From a checkpoint of a small CTC audio transcriber: trained on short read English sentences (LibriTTS-R).
Rows from block 9, named by matrix and row number. Each number is 128 + 32 x the weight over its row's rms, rounded and kept within 0 to 255. All counts start at 0. Numbers have three digits each. After the name is the row's rms in percent of the matrix's.
# fc2: second MLP down (model.blocks.9.mlp.fc2.weight, 256x512), inputs 0-255
fc2.81 103:142085051108085131137147142124098104165084192141163113177192088157112135085136122128195118102116143119080089150152122123226084066188084133107117189152142139114151176096157189137052158105088160086109164132101072176156127109185157146130138164119174094145129144186147107135112059138122126130127116091130144142138169119180152106141143136140053117151155109120146115103169140133142093106163164131139169118104083101125087126102193139109162170095118101169218112212123053133092141104127129122097109194086166134127161102133106086135116105127180162096188149126136076141131077143140153124093164133119101176116166091192106147147132099148122173173144159172158116130119087101110158100177110166129058149155136112163147168087121133115104133172144109182102113156195175141089082183146177
fc2.82 104:114140104095171120120125148097128094149100159159101147126098182163090150135141109132120188145192120107110169125120095171077091152168141119104156076147112134125143126129105091150138100144179082180072090102189154097151103163102119177184089123078159166174152133134113129172104134138095112040130162184148148092088102098157134148146111108128145066145150117133179184077125166144073180048139170124162093199137169076222141102116129208135094104160112097133111129088104114131185126158057118150094128130167064140157107163151147152114135139122142074116135097092146098110174092154136119182144127073135116130145159149159087113108138110118150085119125117190115133119085113098092110131139149166083111088107150066162172075129142164154085108166090109107105179123133080152080083098126167
fc2.83 101:183112155135111169127106144098079113130107140131130126148111063095125135126086133117128138098117168081143115114149113133119102089164171133113147137161142078124167135139138135205078124123166124137050073092088115087165140127107127085083095137131106093105129182138143098103072069127144106093147162118184164147115119061196108203148114052171169162157163117173117231153145149171126197147121095167106161138092141107183168167211149091116107072172098057099020122119083158141150117142083145140163153081109147125139130127094088132129133109093133121102049170114133078122137101157144159122106101200102146149149105146093096123142121122120124100096111098134072098137083143141141137163131140160124116162067089141149158143090147154108106112125139165103130129180090147124090159153089122
fc2.84 105:118125114111147086117111090139182139200111155098187129154125108143176123133140144141166152139160107150080126127069078097154089112103087111122121199201139135131093129143110134112066140169162132109128089113087100181114094140160111159159110095155107161083108177187090126160150112135129116135119149098140136154109083137090083131141077122189156079051109133144104104116095145100182166086150139155125129121108126179188088088167089073151126094154159089191101160132119175155020142169076159112198126144072109149115145071117082094136126068138103170166148155108167140103152154140104102111127122175129113102147140126139114134160086170102098125156146155173129128090061090088135124115122150111146110126125063149158099094132111128132191137098080164132075166144173119126095188148105143
fc2.85 102:135109190142112155126186144126130162151126170155062157188108081064149092128154071140123162141124096164167163116106062144113129086088128142147119089150128190165132103055148165120133142134175162180125069127137195122081144129121113146187161070116187105148098155138132162128103159106129169116117121161109108142138161111163137113159121147105143087119167126147109161143170115144097116136142121100132145093120109145102139191160132127158164115157099132133133105178177130121132138099129160090091161126148156171198091084132140157119092184110087163170130123140087132117125187163121115174131112154193150165092111118077184115105089207211181165140091101109161119152084147181167158129071149113110139110116147144142069127159175133162100150095160133157149134122167124141157139088118132
fc2.86 098:120127132129186102071167118088096090140112156136137108143125066136105118071134110172145140113175102202126142125168170139116132104125178086052147135109167169060141155146177120137164178124111124111150144109114103101092065098105160119157079162127184122123118121115136133154090081178126164120193082108115130116134122132106111105082142115118142117150177168155131168144178082132135153090106138087219111164153109144121117120126105163131093147076071104120172062110122137164134157123132119076106159065147108119156189114151148087065127135129084124127104157132110102160132076174121196103067074170114081126096115117114104098162125125132084146176119130097215124083088103086142106109126145119166132071156160091126138105191109123131169097145091075181083088158126124171110157083129072
fc2.87 095:077199159160134165117170108191130169134152138094134134145064143064141154113070155138149118117119169165121154147112146148130156124156119173181165080107164091082117165151117131123106131186081110135167100159155121133186127147182146152142149070174083148143141123163130110160104134162167095146065094109181145099126113187131164135129104185142148125185173111129179143097180140070168098082072188083097084155135071121141104173126168135068163121220097116155149131075142121155198120174161164126087154103109071135179128126144116088162129124127078095089098090146140108054132090179133079125151149158169136133160145090162141153132111122155138128127113137132126130145243172100166169170098111132118131152152170126151138194140114158198238145150164168108118152195158147146083193086211180
fc2.88 101:141057112145114139119169132174143134208096145146100154161147088077160180143115133136156116052106117165161155170109132138140071146138187138113139154116121076169117120125168167133113153202083161115183108206104159098161124108140156069074200122096151127131086167140194113096155104165152074174132071211162136128133099170122127149116075098061151084143154081141131137116111112113120098175109149143151153182086186106148139107122176123161142135131128121137145106144131083133073131174179167118076098190129100075081156094094133135178191120150143108177084147118142197175123101126175145147098120194162093098116104148086138103163102131125167115141162150178126114146143116149191140128091134124117105142117162175080080105126072123133149149101127105097153133139074075093093100141105134
fc2.117 101:107123161139127165152140098153126103149153182132127120157149116098107173119184119162142130165097127125159127140081044129111142136146146114195129149143103199119135145063116127085153174158136165167136131153144120077133139141190181124120143101161157142096148111110127154037103157119133145151169181118069123082165128087183180175167080120100117138147167209076179152131133099132109153187155159098143094090119181138100103124083134151112144092151145177106108129177124175111154161154156136159064125163176124147154106119122161178176158069104088094127112089108159152100201144108180085086072053095136098071135106095108173084103123192136145134127127152112148150125118135122136125188111167091154147133137122118149126179127103174162170170138190081154169124080125154118105098135123102
fc2.118 093:181153108147118131053158088154194123169103141091122143092207159166123136084167133092137172093163158148144161114113131106093121105123049134097149124108127189159172125088172127103137103130113111116043091127122186129132104093071115167133098077130098166094105141160134117158102147126104084051086098168092136139154130172121119099156106120161034131141123141099126110071101130120171097162138105141099122092142166140099130119108098123114096174159147161161209140162163141139107109122138095134178115195139114124103133042112141142141141160150087153174147187128123136108103151126090107162121123117133135097112131124136135146195135115159112122145097101092166174100126150179138126105156111040127083136149147143091132127104157137090088192116158134147113141110175107087080153118141084
fc2.119 105:110134097169133095118208120143084095109142118102133113163124122095109071184122117140156127068119091120129165120188111164045143159161085136103106169082121128159103096154140112151042104183149163144090137117167098131154091166140092113099140121135195115112104094114186138186057147126197159111168098138096086125146161113179152176159138139094123104113104087123115144193111099146109149127155169114209094122136129115142111100150175170013116133150137116115075104132157137141194125112145126180128122166160169115090157144204134087143152162104151135163166099120127109130208142142209148173109134131148060155131161149061132105120122154138113132147094141110171116102190177114119155077131146084175124126075156045082141155144133124121087104097131112154137083102140106115116128119134136
fc2.120 124:185132128150132108109138192157209120108149141129112171090155153122132152139114135184091101153092131151123180157106089119107129150165110099153136077078123157111097182178145153110144164159143132102109101132138099170162121132125204133164117097133174124120133134117130141120117144140163154147145165144099176146097135140105108088189092148158170154144177147083111142091143106160135178113141137120111115116152127133156112123187139097117135149114132135135184146150150119155171117151088089130150136162192164156153158179175141111176170103081149140123166136114159108200168097123192174131101137132115161139148105131161193112128164097114112136167166105171183197111130170137150162189159128112157141169086100125089140108140123143193164102139130228174203179167120109166124161177145138
fc2.121 096:077085089097101123111116117186110199080133123103090098133125122128119086182111112142135084113136110170137100143170086113082128103164110179165163141142192155148131164087147189144121126106115138161130148163115127097173155125130158126195149146082062109129110096097158099086160166162106134109155145163158113117099101184115118171156147126082099132112217175119163126123175154109158076096149104091045136105124178161158136106068194115142155114086136157120120112144123141111084111153174193117197083106130078115138136118105196064156089178184117144195137223083122115154166159110144145109126170095110144114098146128077164149116116106136135147142129148127105147133212095184142162122082195120138155098130124075117121182125163130160116138072067101144068135101090154144172099211075123
fc2.122 101:103151114110172078102135140153115136205163140135159099129109123130148100151170173136102135099123140121091119122134186134108052145135138064064133166114153167133067108170154128140135105136092099090137154112117091164120107092139119128109140091150112143123117174102144117073144110105164124152122133182096120206108147200085161123126125098094091128071097129120197093127157098153197126157110128169104113067090150117109168164092141082191193156107076123086113121110047163139167084157114153145132134150181135090170103090106117108136158091132147112146100215108098141137105118065053122127096119166077123102137144087085112105160121168109160130099117142168092067162188106146122143088154078064124123110156109140219080093131116080107143141104106146110123116129109172204091130125151194
fc2.123 101:113086109054111126121170128130125122119104173111111139114146101070115130192171115160133116105171115127157149094103114146124135147141086112086113117133139118147138139128128131110125085127176134057130176144149149133131183047185123108165133111145130113145101153112088083137172157104128104110108062104134090119139144182144133164116131074121114069104127031196106139141131148098148162101113155096131081130111108164078173120177122118117104106046120143129171085120075197138164090221138131083068070111134098155114217129107163118163131091106067105151105114093072182100179153133136142117073119157110147138183130102148100082052105169131145131134138129134116131089130166086145100137047161129141138176130144147192054169150092143103109087123081089149139147170116148065155109171164156
fc2.124 097:104124146155128160187132126158121145164175208159152140112163094150151176070133189108129130097179033126132111127097161187074088100173082126222074153116107092099185117104111144181143152100107082158094155094139120134105138111137148099135138143132132123122157251112185106120126052129190164042115105180134172156113145137134114167162128127164189110174144107108103186159138116118089089120185100176102110117159158137141148161146153187094123163157174129140117127129105098096169093128159118102075085159070111157144182173176138121126083173120145177134104139165175113169111112139158110128148107120114159113195146107129136150145131157139131161066159116141126158089112158114139138138118126159083156101146107110143126130115108114128144128133110156121138204128140170107126158131130096
fc2.125 098:152158120089143077129168129115145166183129153143175148122173151134132110124053117147181130166101057116161168165216137155149137117157099097111141111118123155088123100104079125155129072163131110087166125128102112126163133133140090129097145133126120123187165212095140188149115081119102114109129133106111138156136126132174105134111163159172122112120118131198169142054144172114155128130113102075117184113214204218182064129112115088089090165170153134123124143115157091126111116072126144122133174124124121150147149123159142138090128166133083129176121121172157099167105117164189099208148151108155156132150099152113084106169098153148115155106152175142174158091095162127142082105134111108081094121098176102095109141165163080160182119162095144117122152092170154132133134043130109
fc2.126 103:100113087094073127159173129145105083099124099116155147114119160109080119089215100152095114078144187133113114109132105107074175114100170182073095165125153179141153122108132141137131136107095103105192089151123086118188144117120120112092144140096148115134105136082167119068115083125082097167090077075163092150147120116109127161088125104158125121051170117138152185106082135066097083176134031138148128141114155085081172084042112185112180163081104149151189135128147067113081128151193097087120130128101054095124097123133112068077118132176202125134135127103130123114100149123110118120125117112139086091116092099085188104121120096130107144117096088109106101119196120066126068142102129138138105108170051145146108118116068109116148137118078029139084144142097135116125121123106090
fc2.127 097:133143176096085076120166134136097146098155107211109185122095220162102133138157105092131139094147100086112126113145094132142129130134134144167148156103086108122151091200130135150084147112169139161131152165176171075118148147088141145155128101083084124151121129133141117124127116149155088182088178112111139120093112136129170119116105106144138116129172125134153093090159108146044161147144102168156116125148117080156092139109148091192131158111103142099139167154033131065121119087050053116149105126126114177103139104105167121145078159144169193062136069109160129138203146165114120103132158103112139133163131106115153119172137138101135142095159085152105131146098159130178056175104179126155117112071134136104157174088223116121172151098153119127154139125137161132099120128105164
fc2.128 104:118173188048048159118098160182135157117130138163150056111101149087116107119133083112116206126108080125145104123166102175182160121141156109162109074158153099137115145174086162145060089174144146152097084167157238109118153097092133125189087092139154146095128150106187120157135170133105154085101086140075083076080190155140156159092122109125097127088107093115138139093117114117156151105081010117172119095154090128118165105102116112043072112145072122094120127125104146125132132055126117105095127059133084167101098096112172141107087104108086090103106117198117144134107164109143161185103147151161124135108109143162110069124065095140118115114106153167085084149108151150144106124164109130162121151125103190159152160114098165092168101136128148126142070221117107145207089168124077
fc2.129 096:105113149147142122126095206116088133174153119118192118112135197149131150082120155128134082136169073095113145096123153095158106183119170175146090170118132133167163154148138159174139114106103167030067103161165127063076167135112169208105090168066102051094165153106146144131166105163179077151065137111139188140088099127134106136118136138073152105087135059180132138095086122142141148052137116163084141151095078078109150107079181112133091126102098121203112139136165167149109100165075134111143117119150167130108168122100132095112146102103080132140100135131115104149126116161152078149143170117151187141101141110167145119101086081090164133177133121174050123051122150104073109198138081121110129131100134091082171166124136144146110135061116118102126121118128145125133133086174191
fc2.130 100:129149171116069162146205124122081165105206163150131137111169175123153152133156097115202164155086090109075068120094139186142179145101224119162136150135101113128178149132187120174101176149141189221115119124167058162108173151067141093199148105152124115157162132104186129099151133142119172089130093149168134135084134121118116143083136098147152107112180121143141121106124139122140046103112120115083114138135221141123176155112124161128095166163151164086137087146112161139109112166114077097111152113129134099130136155104174129118147157101087089032067180174166121066171057115173148108166137166130108084111146117196089129146114071194075149151098154140096134097165124128172135191100163154224101090177150146137150174135055099122183068131088089091048116169104155103187163111092127
fc2.131 103:171189146201070129131146124153171132063101074107123168148136172155184193109077170177100117157152170202137124129108052163080109125133149144195168126092133141137089185141205092101152142093172116109054174128143140131139130123126145163140219078108161098105140138165103137122120142120112122117142108160150189127138113148101115137114107132141195119180138124116134149151147137131090125130138101101107141067118158153074115144157151135096113003170120144093112163137113170148098171092149129123129210102163122093158139148175144159164163135154125167111127188124123085146151180123158173158172139095239120080118167073141121131083097148135127096093176086145110050179073127178123142159135097156105108111092166109156183118197182110120184169097183155119138117097112143121150112095163172
fc2.132 100:119155139184154090154083159129125100113127084153193102102158115114129169171126108079187110139155096145151078156114075120066173174086131233163161152142164080137133166123060145126164155118178153166134122134141121160149118160122113159115130077163147114184173142138105122105159173082079159129158109150186109143090137157102157154181103168072141212130131080152156150142144145163122170178159112089101169123146169153124051172125159110155075072109149116175175220154213183108139170118122090128162146138200150102128126149162113135077156135140090117166131185149134130164161156136130198136125113126142091111175140116132150151176124144157115106099116165114127135162120133175162154132144141098118167157093158150102179059081150095180154138086201129125154106120190138097093143083156063
fc2.133 098:120131120079155086126129090115172121060126099173162104087115154115104147103118179110105174116098174127124186158133160081124090109069168133138158113129171104115228109115158142165136137145155092117221132170101110131144146151135156128174171123119121051178096125152064147136138126090206115120139145118156104145133148118065111129149164086147051127112087161180123118149142120102078097123067105127144120084089182111085068101102134109137112109178113082109112161130193079142150095104134184077106070108082144154138087116103088149166148156160163106150094141117140128120127033106124162066090099148105087165090132097113143086116180128179101150134117144155107098159138078124139101098171172142132131096098161123174131084237108103060092157138109105118186128163096162162145170097077119
fc2.134 101:165131108147131187078083170115147132191142163107106156146126081108150110122110166091145140150097146139123152128175154171119121120084147126120114109114137101103047160108144164159175095154174045089097090094193135168110071128129177130096132090176142114122088146166046149123096125140096139107143130141165147097157186104128109154125125098132141095134134159089092107128138170096132113131143115168139158177098153137124123178111134098096181072097173135133120150070081145159135119176126163102094083142118114152136165141146105172105129127152171081094054130094156165105084129159097108113101093110146123098163143064093176150139120129133126123191131144128137114175088153109142158101141137150087055170154135091185116131156079106138062072123127136145123155137120089184108127128117122