From a checkpoint of a small CTC audio transcriber: adamw at rate 0.0011, 11.1 epochs.
Rows from block 9, named by matrix and row number. Each number is 500 + 25 x the weight over its row's rms, rounded and kept within 0 to 999. All counts start at 0. Numbers have three digits each. After the name is the row's rms in percent of the matrix's.
# fc2: second MLP down (model.blocks.9.mlp.fc2.weight, 256x512), inputs 256-511
fc2.227 101:480494506545479507491464494529492512545504487458480508516499510541474514504462495537532541505470525511469526501512518474440506522518497484477490515506491512486523506535454525502472524503577523514573494499426473503477501477500499493517526491531492486475498508541488454478505500535507451508503511476535485509491500523553518502512526516504487500460502471537460501470535462496525464498513525532484513462488499502486469500479525499524487473471489484495464480486488544485521501509502507484516456493547472512492466549505497462498522519523507438507518509517498514503533488501494506515524489475517492491517479479486481522500499532516498477499485520503507508477527496544462486508512477510527528519549479467499511543477513465522509512485436492483482529513507524494494463490552442
fc2.228 105:501461512514497502469501519527550507496437485463482475506535429576481507513522424441504491523510522516480525438522489495492525537479466488472477503485464482475477464475505485484521487512543515513523487473475495518528522481503473525526495519532495482491519472439495480513541518478467521544533451466490514479485524469527537480521499489459467448498495481520497493426466528517488524467486452513459527454501544459477525520481545501494502503462473506479472479532502507514504458512517521511558499496513511503503472501482493484482530520504501512498533490486513481484468511484498485536525502468480497499545509479468462481518465505524514453495525500470502524418501494480501530506511500438502511500524494463476516479521509482507534459479474558557519539517505526481498503474507445
fc2.229 098:516473534455485524499492534526514480495473453485490520473504466506492535514535537488515461483468542494535508519452421462552548489514488506497490512482475479498456506496513465512535466463496502458507524519501451463487519521509507479496491491508503498472513497478466494549491491494505535510489465497506479482534497468482505485499518504488536539519494513549496515465545513517480515487487499497504464490433503467477518491489482476516524549485553438513548459481549514516529511535499429491492498527528492532487473445485499446461491480486489491507523526508467518531503467509535490452522537500466545526499511517505536526500465562511522561524519483528504469535512488491480505474524527500497520480557487484493532529462497523477449501508525519464526498489471525471476516476512462
fc2.230 100:509498476488544516480481515518492520558460474492523457517540541535469498489550507513512497498504501518466540491460490516507476527492536494477496520509548531475462447531515475492491499539495478543506483481517473539529502476469501519511508504505495497529516476459529512491523513508483492542532491499461535507487428503460503498479517524524493531489524493538505508513484475523492489522525524503487489504489503487523465502480543468513470515521449492537479469516529497457553540505505482462477445526496482470488505502452478492482482501505553485473489541500482478503575524471485485525553516486521482480481524479488476486509543519502479510473554501518506521453505486512451443505490484466520560505542494512521461528512507480457479504453519497493502513491521519500505480489428515
fc2.231 102:473479515496501513515469530490523492557516483495493461464512505503455499547493523489500486513527533431539525490541519481503507501510531522512495506505521471513495487488488500508516515544550520496500484461532484468471557508485474457469483499530474554524516474511515508508523474534464454516531506472490507498479475531479500539476554481520490542520504484505482477522502501510509516455530486505506477511476526526512503488505502508456487524469515481487542459521481463524492484539525491496482496516480501495562490486513508488529475502521529490520530483553506529509537490493543511503459502489517507549529519454549487517537494493491503494530521549469528510548490472466515500497493509494492547510518513495454567509514474455515498485508488519528486435541509493507483504525494509
fc2.232 093:511435522487518502490530513462480473495521477487498457504461521492492455501483463481469515489509471451496496507508507454527489497457499525497505489504474496461523472482525473509488468485446499483515479457460513505521516507487535510509505517510499498468489489506506496495503497510505512494500495490508506523468519485548501486513493468494470538465505519495518509543531536469541496486506520476496540479540518496508520479508528512505522472519469518456509501461531514469438499539489502519505493503477461499482494473563551514549478491512505510531490478519481498495477548467502472502552514488503499497513515493498491495528490496525493455511482472453533516510528496553480472493467520455472493465473504494490521461484484547487553518483493516429499530481488465451528501489478508
fc2.233 100:505501539499481568502496533500512496499493507509496508525480519496509510490463483544492480509460513523538505497501507489500476539509476461509537539481481555560485490530487506530499507501502486476469543519488464470488537497503499478494533474521497471460471521479470512488506490510466560514513505499474515508520464482574500510511474520501489558519488517537492534493508490494497497519495520512491492513459532522550501461483472504563528514520549508523498480430501480500467481511488508496504469455527518476469485494477509504483518484521490508539491498491477470523506532501535454469532485565539506491489495465536493508539476536502494498539528485498494514470528437503504516481472522488530532465550476498473519497475511548487518545527491467529477494509530451529449495512463512
fc2.234 103:465453506545478458488460512471495533481560501521539504490494517516489488527471508490494465486515495471491485529487546519497502484497474485491502471513552531509488522484533514469505470513544545530512492466534510470446501506513491475513523504531505542504513556492498522471458516511514519476508529525488495492481500504513483523496495470506464506460522478483515460504484511493452505491494541502500539535496453507503487464525498507470500471495517481496523519491491546444511525478501523485490533526527521495462497503478474491462471525515473544519511464474519488519525487497505501543508487462517465508506493534502504515513536509471483501510473508528516541491568515477502490508475452523531485521502487496504512512471489489457538490474485439464506512487487525473477511460500595
fc2.235 100:532488488466504518478461481511514506491474504508501541468525499502475512491512488524492523531461490494485513505503517476473514441525535503521491470497473524522486531462482490508534468525481516510457531450548520460524514500511514493483514494516524510491475508442455489497485484487471507430514500516495488482480497472469501524478524527507470473485527497473434505482509471484536514513513479492507483480498526488521519448502530478515541512475506492485435474485531491459487470492522487509532547463488492537533471521488492461477491459516487482488472496481508512480501541501493472457496511496497470494520459511469506476491484470519537546507561479495524481524454506475534475481531516474525516540469491481506519489465520496455468491511468490504519532510469513517514485496468457
fc2.236 101:520528529492506494511475487508519513489508462525512526478528495475520504529537499538509484540524519513513531498484531519522542489518497511511520524488522484589502465492514486525521516454488563515485533472524501516521511489507524495512485509535482523477480512459494460497499524507453490498558483506500444502538524506496519535491534467476501487537528529542517505503515538474467529468493470524499539519493487498476547475550512485475527528477501445536530492485512488470514536493526495514502492491502512505515493542502505503466511537496487449510462509538447499529513516502532485491539494525498484480563500546523478538478528528542480469515477481487497506469534491531521489475495524516495499504547481512487512492496477487494526555476498459524465495509535467549501533508485491
fc2.237 106:523438513455479490504514500496494511480491521477493517537501536528483535480472460449515492516530518523480510517459504515494508500490518527512500541498506480497479495523487505519508473505512533525463531527537515517483485486504505543517456518469464476506509491500471509521499534532487519494532500494477527480477475495458497507506474463524506476504483504473565489516465526519497487521458498473514461499513477529490497527494536491468476508520496531480543513547498470515514520457471525529474514484491480508509518482516519499486473487485494504494486444469531498507478532533484531520517516535486520525465534465492506502484520483508545531472486518502460524461497513506503563507504500458479559518520493501483491519502490483466484464520503453520519547534504454470456509506469480
fc2.238 101:522499468462499491513528449469483568467491477439477479480499453521430489485493476515541500495486469539472497453487526531468480493488496547504479467478483537542510481529569502499520534496509473495532474508539527492517545500488502519490479518551501481491585442492476510506506473482520485484499494498460479489465492505542488481466482490475470486515461501470488447523487516528471522482549519522473493531482491496533517485502521495487483482478460517492494462521516512485486473531521480505510470512486493470479485504497441474495535516440545503508468549482505458469472499497515509542512540501488501480474464474472517475492504509554525486506505503527464497505480500521473506518458517493474468504477505521476439517457522510472484491522483456481541506520511505505481523541503524
fc2.239 094:516500509503500497552532455538529470494501459484530505489483496543522512486527489466482518464521507500519498534476543528491544487481483474491490514500534525486504478498478489508524535479515447510505511517459501506504531463513473478497485495495503492531466471515501478527507480499438479529466518501439505496492501505517513461541503529511489497504454542489442485525510468515494520520486511486491432493520487490513502500451481457506493468506451496521506499498515501507519519527520484487539497474497497481491503469497488523506491502507529532508556498470453526440488434487529513507520492528501491513485479509508483487511478469512553488499505558468491498480483486533492548509507519505530533497497529451513531515491561522520481483500491499493513514555511518501522480539507484
fc2.240 101:481505497486475489519498502574502502488535471504487531506517485484535521505509514521517554473528529496537510534515483546503542473487471522526516531489492513514496503484454502515519503547519531497508548509551423528502436505497494479496468497476531485499496510518496530479494519497558506503539512535524512516502535500506481496552521517498547470494474508517474465514533498499516451491521470481475524481508503503481514488519493479524537462508465512492500500491497526507499542530476536495519492470495498497466514509508507471495525472506492492492532495512496505546512523502515490502554501474484512482495494512538471456493509460504517483496533479506528500480515503506518517488461460511510511504483477463532472440503509507470465548486542452552478474512506471483539497523475471
fc2.241 104:538530544487496502513533473508503481462483511508490492529525490528512492505521536513496516508490499513530486492493481473518446456489480518491469507503496466488527437560495481502482522516473494539507459495471504481483488531498501526554511467524509502533523460503550484478478509486545465513524494525477477513481474535484511497487570527529504520497473481513529488543515494495553504526503500503497499506490476510525482461500515472476519521571530508415498490490468459518516533466524478513492469512528505508530494461457503519517463473467458539453520488489487455494540536498501501500496502494532506516473485509493502544495509491488512481475532450491543482505478456456490496484499523522506479483522509450517540489523501532538499475495530532540503470465514533522521494483492491
fc2.242 092:523465466478512513503455522477535477540515479530491480492491502496526508496493526486530474532493547520495543520496510541459488512502479489508515517512481509510512479494544529513497548466462491537529523515507519532474481471490494489534512529532456507560471474523505545512510524489509476476498519518507547502506520498519500490534504512549528493540499525501483482520496503486474512512503507523501491546492530509475494490516533492536505530476480515515507487510520480518555517483482518449505526550537500547494449496477491530455496480497518535503511500484494482538489509514501530503510494537510499510496512536536480528503508539556517489539543518510518502472487513522523547480535486509562466549486490481527551462456495464497537487498468471518511503509481509548514522497491498
fc2.243 097:487545501519482492500526543518529457482475526483490522498495525462520526506489529516494503512498499512521511509498469430495514496501497444501512573529500480515498512496501518538503501474459499486491504524548508517476510511505499465479500480490534510468458515497501523528475494513497486492539500507507489528536503503453531463517460491489493517486462497544484488438540518483488480501483497506442526475492520512530482544472448459451537528492480477476508559496552506500473544571518474502488492475527516518469508485473527503492531473485440499524523508488490523528487490526530481454525539535517506531502517512507531434521530489543547505527509506499433488516510514493517487478519493473527525479544492507499477456453563521482497498491539498532498467471552492521515459469491471
fc2.244 092:481472541500510460522515498494493489518511492503481489500506480487514547505555541530488501501494480490449502481544505523510549519528471528468483436486472502493488512511533529541509499504482491495507474511474467496485514481475458509538501503527476513532512497505467435489467497470481498550542510479518502534492484475493471482477480523447469520512480500506517537507559515530491500555522524536517492535480471520529460509459498500512468500487523499491516492528503487490486472472525501515539534507516533514479490497515522502455509471543490535517503518463457506519471508541520487495502467507463474535475488489487459512525506516484499523492554502518527518496492508495527493469470515511483526517495482471481491527484481521482505474493529515501490544521517509480538447523490494
fc2.245 094:491484483530524482496523513526459528464522527537489464503478493454525468524551514448482538523500468521501515510489515500528515484540487521513516523486507476497454470537532507483492505517521509507512509515478517470496519475481469496508511521517542536541473496521495499530473486543501490495502535473465529522501466507496485535487493461514504504556535526532550517490486536523464512500483454439544526523521463505498464491503535526478494477499547531508499503506505489501497565529470486500526578477535526494518484490479524513505503474530522530492445522577465504487513508550513521473489465504491482500464523530515528478516489508513488495482480537483477516513496490535486483514504481508554479479529486504512524532543453475511523481480493456484466512494516501463498538476461521
fc2.246 099:511469518506510456546524501477519535473531537502547462483502500531511491481579532523449500494499481505510482481528528505494473496472526462485465515523458463486529509492538498468538519526489484516503485486527529498489498468492521515477530460475513483486491495471547459495489486467536504500483478503480511468515503477479531497479493485505521484480509503462497531538481476490506498465481447498472515516474520482511517577561519490497474490466456485517505504477475465489476491523479476502469480502521475483481520496493494512551506531496504535494478503509469484461517519500481495505502512499530497470548455486505521439504458450536513543485529538525536508512477530472484486510488491465514505508503530527514494489498492458507530494545517517558536497446539435473508479472471520
fc2.247 106:482476485473549490514506499526526510489511552459559494481522503495497472504527477475513494468467504481509532512503505472459522508511500508519530510500475485505493505548507493509513502468513514538542503522499511518504528513536445527489459514488514571506501501524544493467552492550473522533503525509500591477537529548489513451523462494541464460475454519504499525510489521524446527461492509480511518498515494492471499523500513532537465523547511499506525537537470543557515525530459482513490523508540482524481503523509502540503478492538495501517525534489520504488491474519477530500506492495520534493466516504540528463481488479500500530508473488485538494517495501469479510553490510482532506547522518455504506534511472496514471507491525522508537503505464424456474463491524510
fc2.248 098:513499483446514532491460467510506514516481500496517528503513508456470466516478514486487487513493487474505463515488474525510490521486488493504516482475482489482509516451511459521462503480465484525476528454540508523492481529502526470489542473483449543454505455499485503451483515483501500513538522490492484543485507478522523459497523471455521487488483481496496497484497492480475479496524487510543491462486489496481506508522472511518483510537537507469484505475497522516490480518478492497504516539516524483530504532517517513514482521525519427500505497480503484546514483508473442494539496545490474524532496528503464505470485515487500512445467467508494488489486473531533536461532496492460457527479451549480524450452493493453555479458505447465458510509474501493497509486531545
fc2.249 127:474499506501496508474506530483498454483546512489503539489476509529520496494503533529512528542482514509526515501533503526474497491527495493529507500499533504533432545520516462509506444513502531509524492524509486497443539528538503480515518466523497534503482502478507542505483484526490549526472530526493540497530450478500487501500505520502484524521486485509516524515523507471487525512485497465513518561459490527494458501534512508490511495545504497513524435501508495537510545490490516485474526498540539496504503533473524486507515508526487479511496508509500490535478545542535512534529488499492482491519521510505490495541530536502490485521491506445501516485532505549509496529485456513508459487490482522513486540528476527513451502516508524505494491445511508508529545466501551
fc2.250 107:487533484482484495511520490507513533502565518479518520515484517493526521492506455476556466506478493523530473498504536515499544541476492512477471487490475488511537484502528474500499486478508499489534473469486519519541537467514524532494508484471504549491502499509523511491496483484453499532518523479499480476475457525477529525481472487522507517538472504492483450504544506491474474482498532461512468500474471490466500476580488474467521525499495533524525503538506476456466507484523496472472504437507485470502517518524508534474530518491462463478503445498538508492476463508537518454496545456511501467511514478504470515494483558492542489463446450508499504459511535506487455468479496541502502496514535476506546500492495478528479497507505484501486470518516481455470513494515543
fc2.251 104:473529483516479511493479486543454448480501489516466548492507531475545492510459526553486526506497482553487460510495492530486536509535475471512483507521505531508508528487475519538514504463471494473495501507494473495479452494499490530466515489498525494530503524491465522530493496476494557510481500532495547509566460491483416504477478495521503527488486472517476523480597500492520499515460503467490482488489474562508490499454485478558532493507486519497510514508511529532483487518477491467542488490525500507473489495511498495479541517499515496490485527522499526521465531506563472448471547520519456454455512491530542482495518528490487512508520508515481435504486486531489526468507461509517492482485493512498505484487473529487487484469492487515508482491532526521484566470482482
fc2.252 098:492477549520481469494478497512486474498519484513477530435474502487508486499475506509515484506451514479505514483530500515522515519508567467539486494475503499442494449493504497466524480487567489525505530482490481485506493544492505519516488519548499536477466500484522463541506491530502557476510554555518537495450503512512516482481498519504478486479502498503481496486485481452528484501501490487524438480488481519468544550476485483511526527477459481492465482464480498533551464492515514472484469527480500478505506506505502477516537495453554492518516506442526531498531479539518538525523521456492464443493483492539490535523496518495525491499484472476440495535484475502521475530498541510484521496521463481502562493480545521491516526506509522475504479480509532501523489524538507